{"train_examples": 22605, "horizontal_flip": true, "norm_position": "pre", "parallel_block": false, "expert_mlp_ratio": 0.5, "ema_decay": 0.99}
Rows from block 3 of a small class-conditioned image diffusion model, named by matrix and row number. Rows with one number within an expert belong to one neuron, the router's apart. Each number is 128 + 24 x the weight over its row's rms, rounded and kept within 0 to 255. All counts start at 0. Numbers have three digits each.
Before each expert's rows are labels from the 100 images, of 14848 (inputs lightly noised), where the router gives the expert most weight on average: "strongest on" is what is common among them. Only what is clearly more common there than usual is listed. The data: stained colorectal tissue patches (NCT-CRC-HE-100K). In brackets: how many of the 100, against the usual share in percent.
# router: router (model.blocks.3.mlp.router.weight, 4x256, trained with AdamW), inputs 128-255
# up: expert up (model.blocks.3.mlp.up, 4x128x256), inputs 128-255
# down: expert down (model.blocks.3.mlp.down, 4x256x128, transposed), outputs 128-255

# expert 2
strongest on: tissue: smooth muscle (49 vs 13.4); tissue: adipose tissue (33 vs 10.2)
router.2:155180158120131175122156117155127159097117127133124088127130117110141156154115128097099125134122121127170155144075158146137122158131124135131144137177128155097111135136138121125081137114109110160135091123096057114130153145111103144129145120126130160083136108140136114155102117118124111117142140122144058121162142182172114110104137111098139147115147171072101160100150122133143123126105
up.0:128138128147128128128155128110128128128128135128128128197119104151128128128128128128128128159128128078128128102082138128097128174128128128182201128128128128128128128128128100162128077128128084128103132128128128128128196128128128128128128128128066128128128128128128168128128128128128097128144128128128128128128128161128099179186128128133128151128128128128128081128128128082103098128055
down.0:092128128181128128128128128184086128128128128128094128128128139056128128128128128128067176085128128128128128128128063116128142128128128113128128043128128128128128128128128172128145187128088128128128128128128111178104128128180181175128128097128165128128099128128128128128128128128128128128128128106128108128128139128056128128128078104128128131128128128128128217166128128046163128128165
up.1:097128128128152092128128122103146128128100128096138160128128128128128185128128189154150128091128128128128139128128157211128116128128128172150128128099128149142128128077164137128128148128128188128133128079128128128094179128128128128128128065095136177128128110128203109128128128128128128143128128128074128172128128128128130128128134220128128128076128145128105128128128150128128109128144
down.1:128128128128095128128128128128128128128128150076128128128128109128171128095128128128128128128128099128084128128086141128128191173128128067128076181191128128128128128128108128102180100128156128128077128128128164128128128128128053128128128128194128128143187128128128128128128117128052128128128165097128128128128128128177072128128128120128128128128128128128128128178128128083167128177128
up.2:128128128128128128128128128128175102098128079128080167128128162128128128115128128128168128128065128128128153075128128128128128128128128128123128164128089128149128128128128091128182093128128128128128128128128128128128128128099147198128128121114128167128128062158080128128128128128157128144163128128128128128074128124128128114128176128128128128158128132128128128128118116172128078098076
down.2:128128166128128170128128128128128066128128087128128128128128128137128128063128128128128128128128128128128128128128128128068128128128165212080070193169138128128128086128128128128084128058128083128128128157128128086128096128128128128128128128128128159128128128128128062151128128128053179128128128128128112128128128183128128059141128140143128128129187128151128128107087128128128105128109
up.3:154128230128128184128128026128128128109128128128128128128128128128064128128128091128199128128098128128128128095128092128128128128128163128071128128167128128128128128101083128128128128128128128128128179128128069128128090128128128128128128171128128128128128128128128165128128128081128128128128128128128128128128128154128149102046128098156127096128128191128128170155128128128128128084128
down.3:128055128128122128128036128133128128128128128128128128160128128128128128160128128126128128128128128167128128109128101128069128128148128128128153128128128099165090128128128092128128128128101128128178085128128128128128128128091128072128068187128128128078177100163095131128128106128113128128128071128070124128128128128128128083128128128145128093117197128128128128128128121173128162158128
up.4:128128128168044174105128128128128128128128078139128128128128128128128128128049178128128128128128128173128128128128128183128128106128128128128128128128128128128128128128128128128128128128128128128128128128191128158128128128079128128128128128104040128128128128170128128128198128128128128128051195079128128128128128128128128128202128128128128080128128086193128128128128128212128128128128
down.4:128128128153128128128128086128128128152128115128128128128128128128128128128128128128128128128128128128128128128048128067128128128209162128182093128128128128164128128128146128128165128128128128128165128128128128128128128128095128128128128128128219128128128128159128071128128128161128128128075128128128128128128128128144128128128128128128128128183128128128128128092128128128128128184128
up.5:128128128089128128128128128128128087128128128128128128128128128128085175128128049200073128067128128128128179128202128128128128128191120128067128146128128128087128128128118128128128083097128128128068128128128128128128128190128128169128128159084128128128050128128128128128128128128128128169062084128128196180128128128128128128161128128102128128128163128128205128128128128128128045128128
down.5:128128128128128124199082107128176128128128128128128128141116090091128082128128128169128128128128188128108128128107128128128128128128128128172051128128128128101128012128128128128128128128128128128128128128166128128128128128036128068128128127128128128128128128128128128128128059128128128128227128089128128128128128128128128128128023162179128096128128128128128128128128128128128128194128
up.6:128128128128159109128128128128128128128051109128050128128056128128074128128128128128128128128128127048128128128128128157128128128128128128128128128104100108094128128128128104084128128128128128128128128128128128128078128128128128128128128128028128176128128128128128128128128098128128128128128128128128128128128128128139128128128128195128185128128189155128128128128128128128128153128128
down.6:128150128128128128128106128111128128128128128128128128128128128128128128128128128128156128184128128122159128063128128128128128149177128128128128120128159128128128128153128190128092211075128128128128128128128083152128128100128128128128137215206128128128165128137086128128128141128128158128128128128128084128170128160128128128128128128128128128088111128128185128146094128128128128195058
up.7:128128128128128128128089128128128128128128128128086128128128172128128128165128155128128128178128128159128128128064128183128168128128090155128128128128128107128065128128186128128128128128115128128174061072128065128128128128186128173162149186128128128128128210128128128139128091128212128128128128070128128107094128065092128128128128128123128128128128128171128166073108128128180087128128
down.7:128210128128183069128128128128128128128183175128128128045128128128128128128128128128128128128128137128128209128096094128128128128128128085174160128128115065128128128128128128128128128128128128119050128103101065128128128158128128128160128128109128158156103128194128128128125128128128094128128128128128128128128128128128115128128148128128128128128073128128128108128151128128128128128128
up.8:128118128128128128128128100152128128128128128128128128128128153076128072128128128148128128099128159081128128128128084128128128128128128128147169128102128047128189128128128139128128148128128128092125177128128128128074089128099128128128128128128128128128128202086146128128128128164128128128128128109128128128128058229097128128128128128128128128128147128128102128133154128128128128128105
down.8:128095097128128128128113079128127128138174150128161176133128128169106128145214128128178127118128128128151128128128091128128128128128071128128146128128189128128084128128106122108169158128128090128128128128128128128171128128203128128128075128099128128073146205128128128128087128128128128159128164128089149223128128150122128121101130128128129128128128128107139128128128128118128128128205
up.9:113128094103128169128128128128067106128058128128148156098063192166069128128128128128128128128104110095128128128128128128128128128087128101128128128069128143188128128095128158167128083128128173169104150128128074165128128128047158128128128128128128128128128128128128176128128143021174114105161128128128128128128128128128128128128128091128128128149128128128128154122070155128087128128161
down.9:128095169175128182128128128111128073153128128128128128128128128128128128128171128128114128128128128128128108128169157128128128128128128148128118128128158128102128128128058068138128052102164150196128128128128128128128128128128128128140084128103129128146128123128128128128128128104128177128154094128128105122128083128153128058128128128172162128155128128121128128128048128137128090128128
up.10:128128128128128128219128128179134128128128128128199077128128128128128128128128128128128128128117086128095128128128128128128128064128128072128128209128128128128128096200112159075071163128191200128128128118128128128128128128160128128156128128128143128128128128128128128128128128128128077128128128128165128137128128091128128128128181128128093163128128128128128128128182128128137126128168
down.10:192193080128128128128128128128128128128200128101128075128128157128128128128128171128128113128128090128128128128102168128128166128128128134134128128128128120128128148128128191085128128128169128116128128118128164128133128102128063097128128128128128123187128128119128128128128128128147128085128128128128128128128128128128128128128128194101128128153098085128128128099128128128122128128128
up.11:128170128128128128128128128156128128128054128128133086128128128128128128128128128128128128128128128159128128128128128128151177075128100128128128128158128128128128128082128128128128128128128128128128128128128128128128050128128128128198070128173128189186128109128128128128128128128128128128199128021128128212128128128128128128090128128181128128128128128128128128154128077128128128128128
down.11:128172128128128128158128128128128128179052128128128128128128128128128128128128128128076128128095048188128128128128128092128128098094128128152128058128128158094128128128128194128128128128128128128153128128128128128128128128128128101128128128120128128190128122128164128128162128128128041128128105128128128128128128128128128128128186128128096128128128094128128128128128128128069128085128
up.12:128128128128128128128128128128128128128128128073128128148128128128128061128128177150128160196128128128128128128128128128128093128128128128173128057128140087080128128128168128128128128123128105087145128128202128128167128073128078128128113128128128126074140128128128156187128128128149128186143180116128128128128128128183128084128128128128131128128091128065082161128128168128082128151128
down.12:128150128173128213099157128128175144087175191128128128128128128128128166128056128060128165128128151128128080128114128128128128066085128128128134175128128128128128128128128128128128122154128128128162128128128128128128207062183087098128128128128136124128128128128128128128128155128128193128128128128142128085128142100128128128102128128128101175158128120128153170128175128128128128128083
up.13:166087128128128085128078128128128128112128128128180128128049128116153128128128138128128128075209128128128128176128128128128128081128128128128103128099128128128082128199128128128128163172128128128128167163128128103153077128128041102128128128076128128182077128128128128128128128128128128117128130128128128184128128136214183128128128128128146161128128128189128173087129128128128128128128
down.13:096128128128128128094128128128128128128200128128128128160128128128081128128128054128128128128128139223143128128128128128128099128193128128128128128135102128128128128128128128077157128166128128128128128019128128128128128070128128128198166128128128171128128128128128128093128104128162128128128128128128128128128128111128098128069136128128128128128128128128200128062128128128128128128128
up.14:128128055180206128108128128128128128128128128173128128128128128128128128142128128128208128128128153128128128099128128128169128063128047128202128128128128100039128128128111128128128128128174128131128128128191128128128128128115128128128128128128128128128128128128128128128128128128128059128113128128128128128128128128128128128128128128128128128128179167128128128064128128133128128128128
down.14:128178200128128162128128128128043128128128128128128128128128128128074128128128158042128128128128128144128128128128128128128128128128152128098122128166128128128128128128123128128079128128039128128128128128165128128105128128128051128128128128128128128128054128128128128128128128128128128128128128211128128194128128064128128128128128128128105128128068231128176128128128128128128128128128
up.15:128128128128128128128193128128128074145128128128128128128128116128128128128102128160128128128128128128173159128128128128114128104166128185145128128128128102063128128106110128090128128128128128163128128128128094108128156161076060128128128171128128128167065193128128128072128128078128094128090128128128080128099128174128128128128128128128128128128128128150128128128128128128163051128128
down.15:128197146128100128128108128086128128128164130128128128128128128128128128128128128089128128128128128161044090128074128087128128173172128128189097128128128128128128128179183128128128128166089128128128128128134128128128128091184128128128164114128128128128128055128156128092128128203151148124128128121128128128128128128128201128128128128070128084128128128128128128128128128127128181128163

# expert 1
strongest on: tissue: smooth muscle (51 vs 13.4); tissue: tumour epithelium (46 vs 14.8)
router.1:101182152111119186165149100156105116086131151106157132124173091085118134156124127139114149112146094200104093140129091161172098171161092145113151127130146129129099104124119137124129148132128123124133159130135106139153123138122094128088181133112140146115174140124104128147128177102125131145143156125148127103154123160134137108109153076161123161135098142123146184102134174111116123122118
up.0:128128128128193128100128128128189111128128151128128161128128128128128163128121128128128133128128128128128128181079128128128128121171128201128128131128128185128128128065037204128187128128019100057128128128128128128152128128128128058119164128128128128128128128128128128128128128128128128128128128128128128128126173178128128128128128128128128079128105128149128128128128128161021128128128
down.0:180128128128128128128155084140145128128128083128128128149053128128128128128128128128128128045128184128154128080053217088070128128128128178128128128128165128128128128128128092128128128128092135095131075128099078128128128160128128128221188128128128108128128128128128128128128124128128128128146128128128128189073128128128128128128128128143173128172128128128128128163128128128128128128081
up.1:128060128128159142161128152143061156159128178128128128124128128128128128128155128128128128128128128128108090128069128128128128128165165168128170128128128120128128079113158128128128128128128128166133171128128128128128128128128113212128073128076143128128128067128128128128128128128156081084151102128098128128128128128074128109128128159184152090128128128134109128163142128128170133128128
down.1:128128150128128128128099128128128128128214191191128177113097128128128141128220128128133128109128128138128128116128128142108128128177049128128128128128128128128128128128128128128128128098128121182128098128128055163128128128128128200128128128008066081128128128128128128128087128128128128128117128128128128150128129106128128119128134128128128128095116128153128199128128128128163128128145
up.2:097128156128128128128141114092106128128128117128146128128128128128146128071128128091094128128128128146090128128128128116128173102128062127071128161167110105128212128096105158128128128159128158152116100082150199128128128157128121128194134128128128128151150128128128128098128128128073128128128128128182128128093128128178128154128128128118128128189128077113202128096109148124077128145092
down.2:176147128128177102128128128182161128143140128128106074128128128128128128128128128128193153128086128128128128128122128139077128128128128128061128044128080128128100128180128128154174128071136167128111109128128128128128128166108134178128128170128100184170128128128162128085128086128128118128108128128084158128120128128128112128128128164128150131106128128128067128128128128167128128128128
up.3:217186128081119128128106128128128128112128109128115128128128128128128152109128128076105128173128154059160128128139128128180128089153128128128128142128128128128128078116161128128128128128128128094195128128128128128071128128109128206128128115201128128180145128076081128128079092128128128128128128128168128128128037128128128099128128128128101128098128128128128128128128128128118128088053
down.3:128128128095104128128128065155128196128128128084166112128128128128148128141128128128128109145128147128090128128128128128128185128215128161114142128128105128102128128128128128096128128128128128128128161086128128077128158128128128128128128128128128128128128128128128128128087095135128128188128128124128128128100131056128128128128115146128128128159128128128128168128130128118128076118128
up.4:236128076060128128066128128128128128134091087128128128144128128128128128084071128128128128128128128128128128128128128128128128128128180128128128128128128128128128128092128128128128128128112128128128128142128128128128128128128128128128128128128128128128101095128128128193128128071128128179128128087128128128128128128128128202128056128079128128128128128128144128128063128080128152128090
down.4:128128128128128118128128128128128109128128160128128128114128128128094128128128128128128128128128128128128123128128128128128079128128128128128128157178140128074128128112128128166128128128128128128235128128156128128086177128183066128128128128068128189128128128132128094128127128094128097128178128128128128128128128128128203128128152128182220128128059088152128102106089128206128128128128
up.5:071128128128128128128128128128128128128128128197128128128128128128128128128128128128128128128128128128128128185076128128128128128128128128128128204218128128061208128128128128128128128088128114112128128100128128128128128128128154128128128067128128128128128128128128128128137128081128128128128128128128128128128128128128128128128128128128128222242128128128128128128031147128128178128128
down.5:119128128128128087166064128128171128163128128128128128128128128128128128128128128128128048128128128128066128128090137117113128064182128128192185118128128128086128050128128087128068145102128208128128128128128128128128128128128128128128128128128128128128128128128056128153128071134128128128128128128128128156128143057089190128074128128128128128128128185128128128128128128128128128128128
up.6:093128140128128095084128140075128128128113159128128128128128128128128128237128128128128128128128128128128128128111128065128062128136086128128128128128079158128128115190167101100128128128128144128138128128157108128128128128128075128168128128128069144128128128092128128128150128168077128128128061128077128128128128048138128128128090128128128128121128128128128128097128132183128209073128
down.6:128128173173122063180085160106169128128149128128063128161080176118128128128161140128087128128128167128128128128128128128076128150128128128093128128128128142095060074128128128128128197128113128128128128128128128119128086128028128128128128128117128128128114154128128141128128183128128128128128128128128128128128072128157128109128136128128109102128128128103128128083102128128128128128099
up.7:128128128128128128128086128184128128128128181128093128128128160128128128128133162128128154166128128128164085128128128128128092015092128144080161128128128062128063128128072128101128149128128128128128177128128128128128128097128128128180128192128168128128076128128128103128128128128128128076171093128128128128128128128128128156128128128128128128088128128157091128128128089128128128128128
down.7:128128128128128128130128160128128128162128156101128097093128128128128162128149070128128128182138128128107128069128128086068128132093128078087199128128086128108128128199128128086170122128128128128128105128128128087128078128204128128153128128128128124128104128128128128128128069128128128112128097128064161114128128098128128128128066128128128175128128128128128128078162128128128128128128
up.8:128050128128128128128068128128128045128128128128128097128128128115128080128128182128142128128128185063128128128128128128128142128128128128100128128073128116128128128128053128128058080128128128128128128198128128128128128128104128128109151176128182053128128174128128128128148128128071128128155128167128128126128128128128128128128128128128128128128128128128128128128128128139128128091128
down.8:066128141128128128128128128092128178128128128128128128128128168128159090083128128128128128128128128128128128103128128128128128128153128185128086128128128128091158128128128128128128115172128128128128128128128128128128128128128128066128128128128128128128178128128128128128128128128080128128128128128128128128194128128169172085128097128128128128128128128128128100076077128128190128131128
up.9:128128128120128166128128197128128128128128128128128128128128128103128107128128096128128133156153063128128128069128175128128128104123128109128128128128128096128128180128125076105128128128170103128128128064191128128128159128135128128128128131128131128178128128090117169128174128128128095128128128178094128109128110128128128128155128128145128128128094128128128128128128128173113128157128
down.9:128099128128083136128173128128128088160148128128128128128061090173128075128128159095128128145128128128128144085128128128154113128128128128083128128172128128082128167128113128180128128128128128128128155128128128143128165128128128148128104128117128128154128128094128128128128086128128093128143127128128174128128128128111128128128191094128128128128077128163128128092128128128128128149117
up.10:131128128175103128128128120101128092128128128128128128128089128128128128099128193128128128174056177151128162162128128095128092097128128115164096128128128128255128128128156128128128128128128128128128162117128105128128128128081071128128110100128128157128128150103128128128114175128053128128148128152128128070128128128128128128128107128128128128128168128128167128128128128178128128128128
down.10:110128128128128128128103128128128128128128128128128128128110128128128128128128128128128128128128128128207087128128074128128128128128128128128128128171128128130128146073160182128128128128133128128219128128128144100128128128128128171161128128062128128112074128128128134128128128128128128128128128096128128128087049128128133128128128128128091108086106128128128128128128062128128048128128
up.11:161095128128173128096084128128099128128083128050128128128128128128128128128140128176128128101128128128080112114128128128128093128076128128128128099128128128085092128128117151128128153128153117128107128128177096040128128128118128128128087128128128128128128128176128128128181128128071094128128198128128128086128128083128128179128128127150128128128071191128128175160128128128105128128128
down.11:128128102128128128128128066129128128128128128128128128128128128128098067128128147166128090128128128128083128128128065128128128079059084128128128128126128128128120128093093128128131128128185128128128196128128128128128079186191128128128128067085186128128128128128128128128131128161064128144128128128128128180097128128066128128088128128128128128128128197128128176128106128081145128128190
up.12:128128128128128128189114128154128147128128128128163158128128128167128128128075128096103128128128169056128090128128128128184128128128094128128128128128128128128128128128055105128082128128128128128128128128128128142128095163128132128128128128128159128128132115128094128128128128128128128168128128145135174128055128128093128084128128101128128128128109191175074128128128128086128128086128
down.12:128128128128181064077128128128078128194096128128128128169128102128128128128079128128070133128128188091128128127128128108128128128180128128128128128086168128182162128128128143128128128128128128128093128128128128198105128128031128128128128128128128128128186128128091117128128092128060128205128128128124128156128128128128085091128128072128128128126127128152128128128128128128128128128128
up.13:128098075128128191128070106100093103142114128159155128097161128128088128088140128095128152077128208154128128143095128128128128128128128128087128128075128128128128128128128128146117154096144118128096128147128128128089128128084128128095128128128128128128085154128128128128159128188128126128128128128128150128128099128128099128155163128200060076177087136147128147128128091128094128105107
down.13:128128128128128128127128128128139123128141128091128128128180128094128061128128128128128128128128131128128128128128128159128150128128128176068128128094128128091128128128086128128128128127180124128128128195128063181128135128128115152128128128067128128121128153128128096164084080182082121149149128128164128128100078118128128156088096158128142128128128128105128128097128128080150106128128
up.14:100128128110062128128128128128128128139144128128128128128128128128128128128128169128128033205128128122060128114094128102128128128128128128128128128187128128192128112128128187128064128149098102128128128145083107098128128128128128128180128128155128128128128128128128128110128153128077128046128128128221128073128128128128128128128128128128128128128128128157128128128080122128128128144093
down.14:128128087128128128128128128128128128128128135128119128063128145128128128128159128128128128128128128128150128128187153128128128128128128128128128128128128128128128128128058178128169128128128128205182128051128128128128162128128128160086128128128128158128081128111128128107128128197128128128078128128128128128128128128150128164145128128092041128128128128128128128069136128038128128128128
up.15:128119175128142084142128128128128160128128128128128128128128128128056181128035058128040128128091128092166086128128128128128128128128128128128128114128128128128128128128128128128088058128122146128128128128128128128128168121128128071128132128128128128128153128128128128128128098128148128128059128128128128128106217105128128128128144155128128128128152206128083128128128154128128128072094
down.15:179128063134128101128157128168082128179128128128128163165128093128099155169128080128128128128128117161128128128175128160128128128128108112128148128128107099128128128131114128128128128128128101128128128128128082128160128128078128128079128128051128128095128128200128113128128128128128141128128111128128128159128173076128128128128128128163128128128123128128128128109128128159153128128171

# expert 3
strongest on: tissue: lymphocytes (98 vs 11.2)
router.3:145168132122128168131140123115135098086171142125136083128132147088099132143109151135126118112131153146095124102076129152127159164126136120135089126147120117090163152165127120112135175113104093139108151088124110158143117166135085128121138090154139161127085128132142114174121121155169116139147141103112124126126135180159126149135128102116145137132151152089109166130137091142127145171102
up.0:128128128128154128128128128128110128128128128128128128128128171128128128128128112128128128128128096128128128101128173128128128128216182128128128128128128128128128128128128091128048128098128128128128128128128128160128128128128128128128128128128123167102198128128128128061156128128128024128128182183076128128128128081081128128128177128058128128201128128146128128128128128128079128128128
down.0:128064099128128128128128128128128149154128128128128154075128128176128128201128088067128128128128128128128128128128128128128128128128128128128128128128128128128128128128142098128086128128128128128128128128196128128128128128128105128108128128119167099128145128128128076128128128101128184128128128065128128128160128105128045128128128183128128128076074128128128128128128169128128128128128
up.1:128128141076128092128091128128128128128105128128098183128128128128077128128097128094140128128128128110128128136141096128184128128128174128128128072163128128095128172100128080128164128128128128128085159080128173128112128125128128103104128128128104076128174100128161128128128128151128128128128100128128128128128128081128128115128163088070128175128128128128128128128056090151170070128096
down.1:128128128128128128128128109128160108098159128128128128168091128128128128128178128199128153128040128144094128128128177128077128099128152145156133128144158128167128109128128128128098128128103128128164087204128085128128128128155168128128128128128128128128116128173128108128128128128128128128128128128128094128123128128128128128171085128172128128128128128128128161128190128128128128159147
up.2:128128198128072096128128128094128128088128147068128128128077128128099128128128128128190128128226172128099128128128128128128128173211188128128128128128128128128191128128128164128128128069128148128128135128128128128128128128113128128128128128128099128128089128082128074168128128128128128056062128128128128128128128128128158154128128076128206089128167128128168128128128128128141128128056
down.2:128128128128128128128128128128100128073121146173128070209128128128128109128128097128128128105128100187128128128128128128128128128128128128128128128128099165128128094128128128128128128165159128128098120128171128128128128100128128128128128128128128141128128128145092128055095117128128074128169109128180128180128161108128093116092128157128128128184128128128128128128128081128128128128128
up.3:128128187066062128128128176081128128128128096128128079128128128128128128128128128128128128128197128128128128128174153128128128128128128054128128198128128105128128157176128128085128128167139128128128128053128173128099092128128128128128128128128128128162128128128128128147128128128128128128128128128128192128128128128128159128204128128147128128128128099128128128128140197092128128094128
down.3:128094128128167128128128128128128128128128128128128128128128128128128128128128128128179128128128158128128128128128120128128128128128128128128179128128128128128074128128128084128084128106128128128203128201203091099128128128128149128128128128128128061128128128128120184128128128128128128102128128128128128128128128128128128128128128128128190086094128128128128128128128128199128128128128
up.4:128128128128128128095069128128204128128128103128163128128063128128128128128128183128128128128128128043128128128128086150128128128106128128128075128128128128128092128128128175106118128128128128128049161096057128152128128098128128128128128170128128128128128174148084128128128128128128128128128128128194128128128128128212128128128128128128186128176209128128128153128128128128128128128128
down.4:128128128172090128128128128128128128128128128103128128128097128128053128128128128128048128128128128128128128128128128128128152128128128128128128128128128162128128128128128128128128128128128128128128128128128094178181128128184128128128128181128128128128128160128128128128207128128128060086128128128128128079128185128128128128159167128128186128182128128128128128128128128128128128180128
up.5:128128128128128128128177128128128128070128128095046128065128128177089165128128086128082128051128128166127128128128081079128128128149157128128155128128128128128105142087128128144182100128128128095128128111083128128128128077128128128128128128110155128098128206128159187072128128193128128128128128128128128128128110054128128173128090095128128128128124073128192128128128067128128128128128
down.5:128128160128128103128066128128128128174104128100128128167092153128128092128128186128128128128128128128128128159080128128128128128103128128134105128128128128128104128091128128128128178128150128128128063128167128101128128160128128128128128128092091100128128082128128104128128052071178128128147128128092128128128128174097152128128180128186128091128128128201128128128128128172128170115128
up.6:068154128128128128128169128128128128165128128128128053128128128128128128128128128128128128128184128084128152154128128058165128078128185128128128128128128128128128128128128128128128128128128128056051128128128128128128128128128115091128092145172128128175070112128128128164100171128128128128128094128128073061128128119128156128128089128128106128128128187128128128128128128128128128128128
down.6:128096075128128103128128128128157085128158128128086151128096156128100126128061173128128074171128128128128128128128128128128111128128078128106128088128128128091128158075128128128128067128128128197128095128128128128128128098128128128128145128120128128075128153128096182128128128128128128146128128128128128173128128128128128128128128128128128128128128037128097128128158128081162151128084
up.7:128128179128128128128128128128128128064128128128128128128128128128128128128128128194128128128128128128128128128128128128128128074128128128128128128100128128128128128168128128128128128128108128128128128128128128050181117128128128128128128128128073151128128121128159128128128170128128128128166157128128163045128128128128128128128128128128128076128207128077110101128244128128128128128160
down.7:128128104128128128128128102184128128128128128192128128099128081128128072128128128128075128128128128128128167128128171128210159128157128128128128066128128128128128180128128128155128128138097163128128128128128096169128128128165061128128128128128128191128140163156181203128128128128128128085128128128128128154082128128167128128128128094128128128167058128128128128128128128128172160128128
up.8:128128182128087128128105128128128128095128128128128128128128169128128128128128128156128126177171128128158128128128114128164128128128128128128128111128128128128128141128089128128168128128084085128114178128128128128177128083096128128128089128128093152128128128128128029128128057128128128172146128128128098128128128074128128128138128128128128164128150128098128128155197128190095128090099
down.8:073128171128080128128155128073128128153155128128128128161128128128128170093085128180128128163179094069128128128199128128128128128099128128177094087128128150128128128166164128098176128128128064106128095128098128146149112128128055128128128090128086111128128128128128128074128128070077128128128080128128128128091128075128128128128128108128105160128150128146128128128128128128128062107141
up.9:128128160128128128128128128128128170128087128128128128128092128206128128128128128128128128128128128062128081128162128128073085128128128128160128128128128128089128128128128202128174128124128128162053100128128128160128152080184128128128128061128117160128128128128128128128128128128128128187170128128061128098128128128128146128128128128128128128128128184128128128128128128128128128128128
down.9:128128128128128142128128103128128128128128128128128097095128128128054128128128177080128128128128128128128128086128128091128128128128128045128128126128128128128128128128128128128128154128128128128128128128164128171128073128175128128128128128128164128128128128128128128128065211128128128128170128128128128128128128186128128100128171128107128173128128128128142128170128122075070128128128
up.10:128153128095128128128128128128128102128109128160148128128128128190105095128128128128083128128128128128128128128169128096128128128141209128128128143088128128128128128128128128128167059128128128092128128087128092083128183128097128084095128128153099128166128128128128176079128128128128146089128128178128128156128149090128128128100128080128128149128128128152081183128128082128128076082101
down.10:154153087149114128153128128128099158128128145085128166128128092128128128160128128115176167100128152128128128128105128128081166158085081128128146128164128128128128128162128079119128181147128164128148168128128179128114128128128128132174128150079128156100146128128128100128128128067103128128128128092086166096102128084128128162128128128128084128128154083091128128153128128128128128150152
up.11:197128128128128128128128128128201195128128189128179128128128074128163128128128128128128128128051128144057177128078128128128180055128128128128128128128128128128128128128110128128128128128128128128128128128128060160164188128128138083128128128128128070128128128145128128166128128159085128128074128128128128128215128081128097128128174128128128128128128075080128128128059128128066128128128
down.11:128128078128128113062128128128128128128128107167128128047128128128102128128128128128165128059128128107128128128128128128128128163128128188128128128036128128128128128128128155128128128128128128128128128128139099128079077128128128165222128164128128072103128101116128128128094162128128128173128128128128128128053128128128128128128128128128128128128113128128128103128128128128128128128128
up.12:128128160094128128128128128128128128128073082077102186128147128165128128128128128128128128128143128128128128128154128128218128128165160128128128089128128128137135169128128128124128128154128128128098128061128178128128070128073082092128128128165128128128153101128128098107128174128111173128128128128128168128128128128158128094128157128091128128144128128128189128128097128111128086128128
down.12:128159128128128076128128128128164101128186156151128083128086128128128128128133167164128128128110128128128128128100164160099128128103128128128128131128128109057096128128150096128109128128128128128156128177128092128128128128128181128141128128083128128128055128142128128128128128128128091128128128128128104128127100082060128128190128128128128128100128155128128147128155128128128170128128
up.13:128073128095128128176128128128128128128128128128128128128128128128128128128128128128128128128128191128128128128100128128128128128128128128128128128128128106128128128128128128095128154105128128128128104128128128184128128128128128079128069082128128128128128128128068128128128128181070081128187128128128128128122128128187128128128128128128128128226128128234188128128128128128128100128128
down.13:128128128128069128128128128082128128128106128128187128128128128159128147128128128128118128156128084128128187128135128128152128128054128117128128035128128067072128128119184090094128128118128203128102093128169128105179128128128128128128103103128128128128128162128128150128073128167128128128166128128128128128128128090128128165128128128128128093128128128166128128128128189128128158128119
up.14:069128074128128128128128128193128128128128128128153128128128128128090128128128128128086128091128128102128128091128128128128128128128128128128064155128128140128128054128128128128188128128118128166128128098128128128098128128128164128128128128145128128094128128128090147128143128128128104128128128128166128128128128173128128128172128128163128128128128128181215128128128128128057128187128
down.14:128128102128192128128149128128128128084159128128128128128128128128150107113128128091181128175128095128097128128067128128128216068128128128171111128192128076128128128128080128128092128128128128128152128128128128128101128128153128128178128128167128046195065128128128128195128128088128128111187098128128128128128128128170087178196128128181128128163128089128179128128128128128205128128128
up.15:128128128128128128128128113085128135128128106128062074128128128128086128128128083128128128128128128128128128174180128128128128128203128128128087174188128128128128128128128128128128185128128128128128128128128128128128128128128128128128128128128128128072128128128128128128128128128128128128128198069128132128128128128128128128128128128128128128106128128128128128128207140128128128128103
down.15:128128085184128128128128128128128128128072128186172128128128128128128128128128128073128128138128176055128128128093128128128128128049218128128128128128128166128147128097128128128128128128076128128128128128189128128128128128128128128128128128128152128128128128200128128128128128128128128128071128188128128068128103128128128128128080128128128128128128178128128128128128128128128128128128